A small audio frame classifier, trained from scratch.
Data: trained on synthesized solo parts of chorales (CocoChorales), 39062 training examples, 136.3 epochs.
Rows from block 4 of a small audio frame classifier, named by matrix and row number. Rows with one number within an expert belong to one neuron, the router's apart. Each number is 128 + 24 x the weight over its row's rms, rounded and kept within 0 to 255. All counts start at 0. Numbers have three digits each.
Before each expert's rows are labels from the 100 clips, of 14848, where the router gives the expert most weight on average: "strongest on" is what is common among them. Only what is clearly more common there than usual is listed. The data: synthesized solo parts of chorales (CocoChorales).
# router: router (model.blocks.4.mlp.router.weight, 64x192, trained with AdamW), inputs 96-191
# up: expert up (model.blocks.4.mlp.up, 64x96x192), inputs 96-191
# down: expert down (model.blocks.4.mlp.down, 64x192x96, transposed), outputs 96-191

# expert 61
strongest on: note F4; viola; note E4; note G4
router.61:111119100156108105161109148139149123096137138107171123119120106117104143165087106112126099132171154150076099127115088134105126179083088091160148117172152114142147093102147184116100150140128163092135102141146123140132135114127117108180103173117137124139089167162135132111137127167113132135
up.0:147171154106159122110118141136116169132160123174109115165112156132164106161151151146143126106139124166107117111075116143136135153118127098116117155127123145132086155117131162099107124087127136106125101100131125118140155134095122144103110101146120112135136119160155148110121164115137138114
down.0:134138124123147122116165132120169145094108120143110099079104136141166139127099145118139151129131140170126118113150099104122139130102137112127131085117106130163128132150142166152119138129083126098164137135124122108117160072143131087146137105109128119163160147153122138136151125120067152106
up.1:105145130078134091127108131123150113087134109124151100168092113127151123163104091131122114144101121146113108127099084121097123152164122092118114136141121117130147150108119127083120104144167137101122109127113115137118122079093139132149122121176119178164100182181115099135101143130179103143
down.1:143136129100142124129134091108081131154150099123100106151168106116149047098130108105097101111118142137116125124179161123115110111139139103128118151141171139132159153106125126122120135132179123097066112141089151121138153123129113146107081132128149110171167070083143164145130122083122115161
up.2:104137088159106107105114116110180123171118150094140099117099132126093126100120137168152106153102129106100169149090170117122163097139128167096149156123116177092125142118115138098137163103164106126141121114108084140075098135087123143175117145161116067165123123103150138121088136109081132119
down.2:099118103111138125098149123150142132160157125121118144141143078171126146134133105107130134123112121085170113110139135117118127161154146206120125111137131127145112121123115124160101133120074121110127120128104109095125172144157157121134142136119127148165118135118156112150117135102133152075
up.3:117144127135123180168117125135116143113125180112203128144127133109128146151096091111133109116125116152131144139141116148108119120098152180120124137085074116111109151100162118144110131152166108126179077119163145100130142143144139065142147078106088126141122089153136134144153120152133122165
down.3:164106152139123114131099150127137134167089125119118091109142156099164099122083135117132120082144156132147140171110089131119144133184140124166153107126158159143111138133110128155177125104109094092114148147107133142089125106115106142106120160071102135124162121145088132135132144121148131153
up.4:094087109115114130131132131165130110105138123124095124163141145063130137120120124131133110154090156126122161081161216146115124115131091132125138140106129133127177120118108122109119127092117110125110092119118135156178103129130131102154108149136137133152129164144109114112116141109110141110
down.4:106118125139110106117137155115123148097104118198148160150124117100142124150142132119147109134084144137110066121123115149117119131101131128144148145157102140116092135155107129127121147170114123147105168101129102139094118151146107152121119139116092140159132124135088155169108113109136158119
up.5:143146123135114126098114113134118153144123174083075122087128105135173164165117115154134116145171100130124133102114077192131114162125161180124128142101160121140118153112175133110063123076089113191122123158154103075138131126125145083167113167130149139139122125133132161142127122095142140170
down.5:122120135110176174131147107096160116163112155132123156100163152144155137099132151132137147153136135114109141184168161120095157079136173128098182121099097114139149119142091153129128103161103108101168151109098125115126137098101125111127157102143146144149139116146132134121133124138096115103
up.6:110119126109121076127136110105123146125138175123130121147148092133162134080155175116129134119114117097116106110176148129121125157149111120145135153132120124151123115137101108110106124130097132107130128136089136120105105103115139124112150109111107110108124179111120122095092115141121140128
down.6:144127116102153122086162089161155184173122124126121162097121096136165097140112130126107173087127127108124101124093099162139158134117145147164163167145159125143150159166145082120136127098158150115144097132172184120131134098151133150095138142118113125171115109121101086109108128169111127146
up.7:118152123150151168134123096103143103101098130122090143112093123116138158133124129106149132136161169200168157121121140151108166140141143141151132110114156145119180118140149134129152120169115111087125127115117163129111166126102151148121134119148127122126132175087148142126128149112141111125
down.7:120128131127145127129138099125128140125136108146141144146126121141156118085112132101138122148135100112125124142110150099167103100144108105130126123132057106135128121142156143154078175136113128207059104131079142146133103133141102146152115100134127108119145103120140137129123121138155116084
up.8:133094152102145149133135104178117132124121164122112146133124125105129111190145111125133139123145110141128114120090080124132119101123115135104130113191165120122113097157150104148129137106139132111099144133161151106205103146128102098102104112126099107142094101181112123124086106135157110129
down.8:121133143101150140144144139106118126123145127151094145148134119165116092100131127147126113128135128129133119155133119142131134164134119100105118133106124112128145119101114140143115124172143119128079090172164136112140132067152184152117142112138164141193158092120116182148120089099100101143
up.9:134110162118117179159114092156110137102130081114154131092123125096145120178105103117163099110110112112145149071166136171114050101125146155121139109164144124119150161154126149118165113119135120154137113146122159110142106134079118159144132113090097142110120122159114090130177094114130119136
down.9:150150131132133119134131144136137109146139116142071120155129089104091109147123149120151179119091112136127110144131122150140102166156136135132113100154101093134092109128111102139130160101122098121117103140057093138104105117104148161131137136132111112177137104126114166142149118124106190156
up.10:088163112169134116108097115117161145133100095121123126184120157088087158118088114113117131123099161109138129109114101186091102148174108139148121134131139156152121112135140147145149129124147125113152127131133129145144116130170155118091094115099136146134116139129140162129130139114115126125
down.10:145151131172084124128085161173101098113125120149117123135112182132113130107120118127132140157105119168139148133157079173112151108116129101128103113078093125127128101119135104135151130144140145109111156123095144111142147112129136129088145167126130143151115130176118162160185079191126159150
up.11:107148096151122108121143099145108113166142182125130125197118086148167132112127102125126137111115136089192163108134126136125089132122160104128125131158150089148131115130117126116135125108140156160140158098141107107111093114099146140142103151089128108129125124121119125113107167101155076133
down.11:109156125134071109119158143147109158106162106131128138129115135129145097125127131135136161159104114104118090079130139069102079094141088130112145129103061174137123136158105152170147122108155108091128148112102111134120150122178149087103161122118156124124102112162131146138167124170105176113
up.12:127136124154099126150144141104125147129140129127154111110118140103111120127147188163106087138123167107125127101119136121126151114159120098121104116165142079137129135112149156133088134081147131126102113159148154157140131119152136120132097135126090135149110129159124144112112132115147134109
down.12:093119120065104140120136104117130099133150129127136121129118100135125084111147146114135098156148152123130138102147139146099130140098119115137124122173122098149089198095109118154101184161079134135109134117142085142090152183138132133144126143113122108124101129128079145184103153120152117112
up.13:151128128140116076143095152138144119129079158088175179116143132142141116115137090113126119141135130122109109210152146112130140164104143174141135147139157080115132119103119165159138143111151130125159115165126152118166118142171113120137149147156139134094117102143117135109151146188149150138
down.13:084084159127130126181079136153148089129150130104122132140148145128129112112134125119111147126143128100113120132109102129140093113147150087130102175152119200113113111114094120099172135076133108165132183097154118160144123124119113182115130124177118137148113121145136145156134104180173104145
up.14:092100108141142114113162137147132120097161103141072158136127170116117104148159172140156101165133113120161134128126196079110151107128155116113112145121100127119134139127122144141106124111089115167126142129104103124150117129121137101163114172157167131128113164163147124132132144109109161132
down.14:118120105139163071127133137117131128077095079172160110173139146140129170126116123118154108122072113150134079142125113171155133183100104147132127150131121123142132088164078099146181128111147149109151152120132080167122135101159126140136144133148103155175142099105112126123162112113142099091
up.15:138117163157125172121114120124105099075134098074178094096152164119097152130111160132082101096171087116095112076120120153129126133110140127134127108132125134117148077111121105144101111153104117129114094157125172095153099124118115151110125123108112149121149112149128133119098137127122162129
down.15:112104108075126108195120127157120143101122123148082122128111135110105109126118139168145162167089173085169166142126112125117145076120152153130150156154082152153098133154127140170102146121128163114146086152139130138143100119135129145132121144122146128101105173078123159112103122149095133138

# expert 37
strongest on: note D3; tuba
router.37:126106152107149189118181126135163093116121085159137100128129122108117136112134144123138159165145118151150101146154112137127112103117116126166161135114149146154164144088162098122101178103124153126110165162133115183152155139139131123143121101160192111130137132182124135128103104152121112161
up.0:144145116198120085111116132094106145224140133109127143110112101134133117122155120119123117156124154152107161109111198119103116132119131131094125145130162093136114128112102121149106114150144114161150107104129149126117125106141082166074138125124133134139133143130128133119161117113143141085
down.0:113128154139128130143154172112117139153076128135146102102148104115126152127124144120125111138083105088122129126115155140103123131116123120167103163093139113139172114100107134116137099118128125112124090139139119079114158102137117127096181143149127109117093116092129140165177132163119146125
up.1:102131137099126097111159121124128180106121139120144116104093128125135110167101124126130106093169118197122163144103152115125116156113157109114113087121170102128124103123176104140173112102131161133130140118134114119113117155103205118117160131118129108123135128128161082114144164123122121116
down.1:116130132113100139137082150125174123142126117129136112100128134125135130135159161159112103097152124130142099189093100072116144157081135122107126121093146117080118137118161128124153110159087162123116143107167161156097121154101180110123161119170113149122143143127148119134141135134110162129
up.2:125146101130110147133137122144105086185145111170116134122073117157126142102096136146115154130125238143174151093097136139160140129100097109143088150122197110097090130129112104133122107157164134162138123119120128101086142135180133115120101128154140124127054131117124097106135144124157137112
down.2:118135126119138167113158150107148156151138112106065105172125093130109167136117077121132094128135154134141101142127100117132149105121094087103128123127149129158146169128107119133106129125126114136076141145136142076173123134107125122131184139144113127083180120098125127138108133141100144122
up.3:127129194094144125133163134138149139130117131133184095129127105094120132144108107124100112094132111127174118111127085129144162151125116131109104104126165160117189093116139148107111138087108110090113119148197132128112131118080102160135115086151149128142128169145118175105124111125124130133
down.3:164135117161131134143076125102114107143122136178088092131143121124123098132141138090083129098089153140119097158111106117097131142164118147121127186132118128108106134150076115092140205109178137124084116137084128136124121147120168096133118123105105129083147137128161138089120136109129174127
up.4:122090106138154142129112138096114096199097137108116118095124101187121121149148146118136138119091140082137117118117128164110099128135128158114120136155101125116124090130098126113118145137149138126086165168104122114113104111077148139184133096110153105105096125092138127171116118118182130146
down.4:110131164142107109141118128103142119096115129119109132131098125125107149119085121111113141132106120193141097114107145146125172102157126173169125118136168120097149154168143075118151094107110117119147168116113117104126140171139107109105136145142126128155171144104155111160165129187113131102
up.5:153122089099129135108101133113120121127101128118149143186098153125107136153119124113127142105131120131141103117145147145157122114161128131099179131089153130134119107180130117164128105126127110102118109122134154143116131120188142128136117137186130167129132071242111111128102107127112109118
down.5:125121142104074131134153145119143102081190160148130146148139130150123137114092121129160114170094153122141096130104104144142129100136112115117153122136142145075140135149107130129200142147106144133156119121099149138109115162126112135126105123107167116095152130108138121115147145107126163139
up.6:138147127173128174145092112101120104144112111139134108128155116126097125112132147175123106144202168166113137113129099135092109129144097100157170164126140174124145128120136140118119096146109124107133132120143165133101131141135117153133122117097149181139102123117094167134127117123172104095
down.6:099153170126164166127104148121139148115065113137121126104129106118122143077162137128110143126114109114146127136108159114137126138112133162141152130136076091132136167156140072126111141120115085135113172150142138095114134164090128124105132068150098154088120117124168133158152072114131101140
up.7:183095091115108138068112141133137167134113168084093127156102129095112102143137091115125135153142110106114104151148117162096124152155122129140153118131117122139084183135107147175126121106101131119117136125079143122138117095207109143106117132100177104159129125108122153135095126136087145148
down.7:150137146111120086122137138107113168137070095201113130117122119125142106098107083122126131127067170094149138141125102135130133167120120121135140143109117125158103110120182102162108131100142145123152127105120147156162137078141140143103150139146163136133108134156117164094100145122136135072
up.8:144134153124115111093149085153141096147144111150124134118144135100130102123122133121116153107111145088100127119141111142146148166139104085111113107170124123106169113107131145134132129099093134121121095086150119140117124145115150138136052161131131174152094202104122173145140147168108151078
down.8:160124127136127110136186087113127127121132081145160138130114138159146119105170149166108145098146109144116112156108096103121169134134119122096145149117133111102145117157112106086114141090145173100100104169100129091107126110112112134102123097107175145107141139152123146114123142152141149104
up.9:144113103147144114164126129125113137107125099094124118113156112179113150135122132105131108133129144171130102163122144149136116119111131137137129111147174164127189130122137116097153129152145121131118135176124112098078124102098144126114114138140176129135138098142066052113128138131133131173
down.9:118152144080112185155130136131110093151121099120120133115123167147117116136116138123102072097127130136158117134107100106144106118135123109137132116141137158138166133169105080133149109143115085121079167071150067116135144133135131141122124127148134141088153123089157125147128112157121155124
up.10:136146149122113126156128126124093119118081091124141157131113105099108107116135110120096159135178136143149140157149129122073123112113100074099078154137104094099154116137128130092104106135100114129137125115120121109151085120115164115124136154126104161096094098124099142135137112101138132155
down.10:138071156129146129144090157114133106153177110117136151125151113087159162180150135102125149129139115171109150131108141139167137163165148158119098118098147128086123159114071098103114152080101084137137131119131138096139140144123121039117090100129137115184126152161134168138147117120139132116
up.11:115134160119142206126140126121141147181116114122097181135144072118128105155153096128124146133077160138117110186105091130134142151114138086117091111124174145115138129127125129134120109109115103093149143123117142133142110131146094170166113142120109125112102122162129152116121123110143122122
down.11:143108112130133093153117147112129132121127115151120128182116117121161169110122116129085153104101139105123121092110118124118101076147120120118183150137110182167102133199147105146135140128164097129086069124169166095127133139156149139104162104153128126122119113068114094118155099119124141126
up.12:135135142154084100172084130168167110109139127154135134140091092110109079129135103146159119121156131097116149118080155114139146127119133074178133147125127130137134095120149132097130145172137154111119118097111112130110137110076142109117151145109106143130113142116160172132124108151143148147
down.12:111155124113113171119109088151134164153131108129131132132065132159143118146111154096139104166084125145133111101119142117122112141130099070151161137138103103149132138147134128130132121174163112168116135117099093102132136123127120156153153159166124112187171134124109148141139134145145129107
up.13:154123175119130097122125146117146167110133125120102159107150127154139112140139154150129141151106107117087178092105141127097136135145150103126088088152089144102122096142084135123130127127148140142155148108102151096177109130067162139149135120080123171156101160113096127141135107121143140123
down.13:154100117137088107125112143081129118128170100100126132165104140124133140095148109159121203105144155194119114078065142166130138129123139129141119173140064104136090124138110119105122108129149158136138118124119143115134109152160090127140145120157134131153118157132176144132169167144098114117
up.14:106159126097124157116152123146122116120127133147097143113086188145096174187088162117116119122143158146119105088115133182117142098159103132111128116152105105154145112144126126163132127172128126106151126178132125129126131169198125139123127116124148114141152124197110078119110104143155115112
down.14:137154115102119119117138123150118134118087175115129150122134140159068146173082129105098127134122112136149145112076123139133154117155095122135139142133182138102113148122159139166172114133132114174145134137112120132117148129114129142146115126135108145108173109147125095139133114100176156123
up.15:140131150086118117152057121150130129108114100106113110123158106072114141110097096149099122098126201158116103151109188132123100136142179114126115077111125127157143171135129141110143141131116117138133137139177144131109139148090137144106144145100133139124131139139129182145130119157154127118
down.15:148131154131143122105132120100101117142172087117114123169140114153163103148152122095141148118162106141119115127122158131206139170119131130116136147116139135143086163151100109125134127182104175127097128142101158100162141128136144123149112097126132104149132126125117121094113095107125113111

# expert 38
strongest on: horn; note F#4; note G4
router.38:155135151100116113164116139143124124113111091137104155096115129145144126127111152152129158117134122177104123147148087117130095110131125114130140137123094161130121076130136141098176115120135135109111130128120120186127160083123114137155132130181135128115142141105154152144164159103161125098
up.0:124117133120119147154160163136142124131129101170126176135189084118103171091116102111132139123139178108117101100136138155109109134184107168142117104106168085138134120156132119145125099098119165115138176136126126113126158076106124090097133147149144122153120135138118140114163092169139110113
down.0:090090093129127155144110100124112121126080111127102129146150164149143107114117093139082164157177137089145163152073181150110134166137149136141080137078129118155079100121178086124136121147159091111132151157113141130148119142131147178139120140123106132142122132136149096113133119149141134151
up.1:080139128130125114110133120129153132183140108091116152151111103146092110084098133130087120134108149111094096098085135146119117107107135115143144169169101142131101117109107070105095161122129170100077094125156111126140115115133113099123107122089139130111128113125121171114142131178121136141
down.1:145144130114113160137121158165117108141154143146126141128127104133091117141085173127090096143132135149181152123138138110142155164174124140120114136084163123152108164122113093139132126132111085155093178081157119106131148116138100141130141144114086170171139158132112108112103118103111120052
up.2:125123086136121138119112114136144119142083138114105126117109194116174115179134145127151141142089129197080148111108122086140102083161113139160117111150114140104114114110126185118115114196125103118131144143156130104124131109126142125146138087142153136129108118144094111120154118100140140084
down.2:137141137149161148112171134119134123133163170134163129119112129102152162141165170149131156115136084130108141149120125127173121084098137105172141139116129107127083117157114135162147112143055093092118165063137119118130126137128140106142181091127170119126142141130134102090126154152093154118
up.3:118133101130126101143107098206133143119141158111120126159103107138154116156116109111153135107113162124103107073146119128101099175106134111123139137148105114122139140175157110122150112160154123106114119098088093139197134123131112141148127156134130129147074143113130142122138148146124111137
down.3:122145169171171147076150135110147136130123139149134122092110198131110153124124144149152157137171131113137130140151097131091160166169132096115148129112152138105159133113084131105118130130107131097087151108109096095143164135108155144130148117138134151172119079159088135099117126094097117077
up.4:092185119165148134159139131080139125053108090135125106128107127107110109110114152116089119147130089061165126145146106208146091112105121113148110144107133128111149148082130122124107150124107134115127079129139133149160122106155125087135135102139092116146132111164136170141147115109088124153
down.4:134123111086147177171151079107125145136119128114139093156118127147131104088117101088127125157133110132133152130161141093110137148150148143137132127132126142129125156104125181139114155097155150179082132103161116167150120108120135115127119139122171136177139142143146103114140170125091124139
up.5:098102130132128169138137127109149136160152140117156153133111097121107163141119093101129111151167136147108110092139153152110109150142139140129088139101102130081119119111146176091145098094141144136150117109129112150105174121156136097169132145170163137121101115122110148151177103170129116130
down.5:112148166098101154101153108102113142116116110174146080163166113072040103140140127149130159102148117143151088107068144109142157089134143160152118114118131114125154137119121141151140112184107119147136087124159101103141102159102133125125189148142137089157124119106094118122105094133197166147
up.6:114146103145135124101133092123133102131168126130112080187140101098145102095137137101093139132117125117159121135149180127118133121118116150108110109141124137084109143112109129125101108113140098224120164159099130114128114111157111098113118130104123143113105071130115094131127132131110128119
down.6:111132137088130170105120115105097085111131122163140110130197076109135130102124134140110134128122137083163086117129170109100136102100104105150126178104150160129155131128146111137101115112130141141186100142175113113091113142101123160128154105129130113175132162127137084123139126165143143101
up.7:158090132154113141128131110130129129095107091128120157109116156113116139068148130136122128124105154136136105130079110131115154149098135123116144122163132145159127097146120128106084163155130122137132133127092098141130140132149146118110108123130143114110161132117144137126113130132169109106
down.7:135163128127126147112129164122148120140138155122150135110140146117154140106165125113076120121129137124133135098160142113136139120103110142118138083094127109150148102128182109111075083097127100123124174105116164085153161133128158098119142111140133122098100111122130126145141120153127122106
up.8:098160133151117148134132099116122100153125113125129162186111119129171115126167121094108129129177156110131142121156095090127112174119113142125148123086141144121129063115087144128200110145146131073137157150124145142110158122151155151164117125105076105086113130110128136135108117100128125131
down.8:126124145153143090096115142113103141134111155128113127152139165138122129121139173106120180092118155099129134159125093106143122114097137150105139147164146166105141127117084087098172097132121098066104113127129110145109161111172141164115110134132145124139127129155146174117131131149109097116
up.9:140147143145135143119143185116120143141124110162143137128101117118160126110128142146128109109151103135131123123121108095117130139145121096112102128142132124092162134103125181164089107128136151134125120146119125118151131127075131114139132068124163164131120165104140150184129156091139182137
down.9:100152129139147129108128107141092109132136151151091185126104102147109126143130124127160108116062120099112127161118130110113138131101103139153161175114100105118113146161105129129158129146146136104109149142147112088128158145139145155161119111120096121138156096112118124072108122125170116117
up.10:179107120125131112122116119131122128134137135136132107133136150112103121105175105092148123101112140109123158127141106174099132137152112111149112146156152130189091112144129112098201124077140125156134135155139130155136168129148114196124114105216165144116121111129102204157086140100168127128
down.10:132129134108102136127130148127152159152142138145127109134124128152129110112124159108149130116141134128154138087105129087129088147159181105098137106119117123176116128131165104121085108098165130144144124140170135113093102147116097117111092117120112122156128101139112115135097142111071129117
up.11:132140138125123155129125119149138113078108068149170143084104142111091120073115121132138099128123149161149122116082128179097118136105133145131142123163114148163143096109110111103087141169116107171102114137119147155155112095095130105125123122104133125103153161089133155127116138156145120126
down.11:121141133097108145099114135129090140138175135143152130143133112118161152120128129102093101120088115159111123105154123107133125103108123145125153129129100120149121134141153130112087135097123110178109170116079128105164171104132127103098161097142122102134113104101134107135120122159151137108
up.12:104115138095111078153126131143162109150137129122170108123160097146143150125130096173099136117154157084107129131093098090119156130119130087151113102170138163123133113110148126152121091134096122129168171138136107126105116143063150178159117100135083130147094112103148176112126149137182132138
down.12:114112114124176150094131108110146116103116174127126118124180178160112132094118122109112085120121121145134131165133130115125153111124122120107095143141172179114142171119106091133137139152146080166140168120136122069161144124144102134109175158165131100239123143138155147140171117153122113113
up.13:102160088119112122119137134163114120130147135097121147136170057105092125164143151121103133133168102154113126159129088120130125163161125133153130150104122149154114152142165118109175153121154113149140153108156106147084147087102091119107127133168108179145117145178079141109151130120154112140
down.13:125150175102086090073112146144158177149142144094109085163117149122126175135132110166122114106130189130136123137118142156151171138116123122117118135110116121098168097110166146104150145147117131180124099103133154079149135134133109101149123113130152131109134113112149076110160171141171160129
up.14:106131140202101181105124102124125105132089103131100100140087169178111108127138117121146140130112172113088158150125111149112140153124131112115115132173158120187145139138140099130187137136160143106115113112115174123132113109136144139116121092121119133110115133179136121122103092144171118121
down.14:142111127116098179151128140123096109124160125094117106143098101132156135111140094119136126092144089106131137123139158179162135066119167105089151136162109096139092139118090133111116106107173124131118117122117075109118141127161151128141146133126142102111175113136116106149149148158141141154
up.15:162134104177109115142109107157122121111098118138119099136119172129128120159127121104143151154137136106117134093170122091129122121123117118126124159123123113150127143128125127137144160152119110110120136147105131142124073180144153101131144140129109154128133084169142082112117094104118101104
down.15:159079154106064158164090122120125114147123092128128127167142094155160147162149113133166141109113098154119105132107134100154103092143148194121113137151146139157103101131130114122105166129139200112139112075120074134103096123112137089140130116090124093093139136106092127151144123130096119084

# expert 36
strongest on: note D5; note F3
router.36:121125187105144147171157141132173123134106118128115101113112104122114158095132118110189136153118109103137110130135139111092126103131115123141141178097127131161132104138142084139120150119121149145085174185117158166157153062151166118126145101116126124160117133147147116131150095141147125185
up.0:128106092174163111128182142142128117193136108136097104128096134109135130131128125130107119153155121131106123157105172120098124154101116154100084165119200128120109084112117126098118113109126110157143112119103129121113137115162116078135127108113130123126144140168172107106111104126159146101
down.0:105099120191109143122131161092134130173104112130115081130105086145090121112137107125108132169130116131147144140104142116148148174116116123113098163152156124126134099104133155095097091144174135126107112129141121075130153140113089122115143106110120116102124121091165137120123138162153152088
up.1:122102071179106131130159123146141095169159147142155101136086120153114106136118145117101130130147208143178149138100136144095214123131110187129138155125172114134144102111103128101133130099138116099109130173123161113132152147146116087104080153163107089113113130165123120154100089134142087117
down.1:136123162129143114098149142155103126112137164157105121162140147111152142079115136088120116095108072169123145063085113076161112114141133129144115122104153143163173116132137126119132134125131150117140106163116117103099141127108126120117130078125149127120133123126120123123101126096091105078
up.2:098095093127113103092142143122104098082098165128148089142144148142144107166143139110155153083173121173127120135157115141169137157146163138098145142163111143159141168167151114100145138190115139076153116135149120117138105137156123150128115129112124106145129108092114111127163107165111103124
down.2:141172110110129111146135136158132089151160108114133088112133112099124109119122130091113123151103161165157176117127136130121178110139146124131120137139123114159125139112143160128142139145113126088111089143181102117111142116121114193120122109128115161130109140088163101155125144106094141076
up.3:127155102106126151143124130121114142137129160137100122165134165165127100123088123132116128133147164108150107169106113112159157164136112129160110141121109119118103143088073144163136119149102136099179123101128105138111079152123133157147110139159147096128189118129146158133120138121125126105
down.3:123137118141169116095113171113134161160160156194112142136114128132128160111136125103115098157137106171141119147118160078088168128102149169168119132117101113149130146088114135137096149118118151108119144149077121141100117105142123136186121109116116130184121154095143124109133111083110126134
up.4:143135061155075114126123109122121105145113129103160084128126143087137098163142136165144100086127139161135144160099126135119118101160112171166123143146098112132140132112108122093146136125142134091152131145128116089123203165156098095137117143139097111136098153081125158096132153125147109103
down.4:133113148125159151138155113138147139137169124111160118152125128079123141114125151127136082086112143168130133131130158092129114108123111130139126110166163142130159151094122126119130144127143128128121159101142127123100140105144124137094134128094130102172080103134094097110119122171100128123
up.5:134138149125166166132095112123120161190165108135091134135183140104142144104112132142111152112134116096091128161134125124155165114156138108137143104147120098184136124129119150125140120116139127129137107097124094121145163147106117109146141058064130123132092113124084157100165117123134156139
down.5:114132104130161089109139133143100131183117103095094144101194140112139120117128152134097142163119130129126099149139103126108090144097146119134128105144099125119140143106082100110119132084119122165115152108124123098111127167122135092131137161142146165136106172150141146122128189136147118155
up.6:098151108138106127107136143125137090164120085121154123139110121118118087192122126122156120098171134188150155148078157125116143114157124115163135110161098142128122115093129096098140124123149178102132152142116139086181138109156113084137134195151108133148100151141134132131103117159143127125
down.6:141112125122125149147134158161117151099118142119146121126134096114081121143087142101147101135145144152122152122107122125097124106105118160122146110142155194129096128088182109154142159157121109126149120109163116159125112112132135151105121099109125077135161140097128144134136146133120074121
up.7:142123166122186131116117127118123089120113143123199124160138098096133140134110141121124145122128112099185167088143103138143147144120132107100143121128167155130165120126113172140125119110104130121104116106173176132115146126114124166139113152127089108140106147122126120134138096137095128142
down.7:130122119169124135144160149099115059087128093127136143120119130172139120153133181125143182160119137110175110156168180110119152146165123115121105113102138131110101119133122111124138114150121155123145126123116110107142128105118151125119125128109122145166145151142164149114100156135164110082
up.8:100155132069183134116128124163126176171109120142121135166213107143122157081129148128130129160110126117092117177161117129103132144127134108097130125103132124133099140119144152162140097138127102173131145096125103132103092161110118146140161094107110099137124134157079135133121123129085115142
down.8:141133157148106111119137162102147111141116107169140106121163142104113129158120165089111121146100146112145116153122122114120163140073144132126115148104136134122099113157164116141120139163110153132129122138101105094117108141126153133171128140161115128109092115114192118129162155100134125101
up.9:115198115164207126118109113164131123223109117122094117136222106101130131102115155115117115133115120109134145156114118103118181109128115139127175118122092125162128123109113163161128141098115128129132126117128128102136155153110119106134143118116121153123109152163110101122102137120150119141
down.9:096125145123139155107118136107131102160144092119144116140202168097138134115104161132082128140121156145127109149121160124095156124099112133166160080126098129105153126118065145138135148135141174150180154164141133065157124189111169158117125138144155154145117106108141095109161133133120117112
up.10:146139088140145104133157154155130172139130111135134131128146115154138146132116150105118119134139134163145095145119151067126136131090125120124078137145133124114139122097129098061135112113126117132115096111113116153140115128134146140122143117138143100118195094084160163112136113115107110165
down.10:100102125195093119127141090115146116177119127093136137128102118115115152129111112143123113154127158114123108163151105137123156170122160125087175157145096131185101119121131098139146136162146133092127144133090145095124105116100119073157092127162099114158147126149084151162122142135128123148
up.11:115138104097137117121140120118112122124106115147099128107109160132138091129125175134130142120123147113097122126209115130138133136112180246141112135126091119115100142244134117128108115106129107107124121139102121130132135143112134088118133109119154145103136123127180128190128138129132131133
down.11:111152142120092164164153169098125125114125153120174125142151129119143162130118107167140100111131161144139145138101087151160125106107160150128129097155105135086152145149115073144159102120149107131128144086125164152144124129130139103099113149085136179085109132118136155128154135137098138093
up.12:114119115114150148150178134131147072107119155096159081138132133096191115098150107110139151114122106110173165057104120139131127112158137138083186108136125143100121128171145119141112132122126102110120077134166128133126153105079103176141128131129157155126123112137103086171082136137072143118
down.12:159129136112101108097139106109115058142125093113132137126191145156112116122135171148107109130134175166133139164100166115133126152145120083143118119121162142096134133088119097140095110141150141173136152125071139132119100136126152125066092147096108157147125145107109133119118119110126111106
up.13:097087109132107106106156138131138147141167144125122134107164111142126124125135173105147116145150173178120133118125127070055100153127149129101127134079116135093116140121155134115168105137083090110141136094143116116091115115152152113079126106117120135087145114090132139131133137133142140148
down.13:123138130098117124113150090159152086141108132072148153144127148121135130127076119126131151107106127131141135132145150124155134104100190136114131131153105134113168122166199145131146136158115111109164122150149097114099105110138133136150071090130076148127085132115141128136145225112140135130
up.14:119121118111086125087116128107135087093161140101101080108106170117141142140122140127144131099150130165129079110117143134124107139143145099125139117095151130185159178129132161111162083127107148099118147189110151150136131112171090124090104134103129093151132123109159151128138121185131129135
down.14:138097128138147136102093168155147139145127141135161140156151124099093147152095138140172144148125122162094119120093133130127179079120140159111133117177116092126156103105160125085133163165069107107149105110139128108125107165128140114128154085085148164102146138136099108141131136121153110144
up.15:098132087162138131148175152142130112148133130144129115103084150128149128156108119104155135128199124153125169148095191079112146134158132179130108163145118126151105094103100095091120115142096141096139130153085130117119128113102143105156121145117128097119132134139171157142104138105152129123
down.15:160051124126159106124094182152121126142142174136185107105166080088118112120137134084118148090123118142136120110133162123187068116153163168114113116135113121151118155131148135110115112093103095134143109123136143167128135130148093140107102090104122086106160150136109140143117095132122138162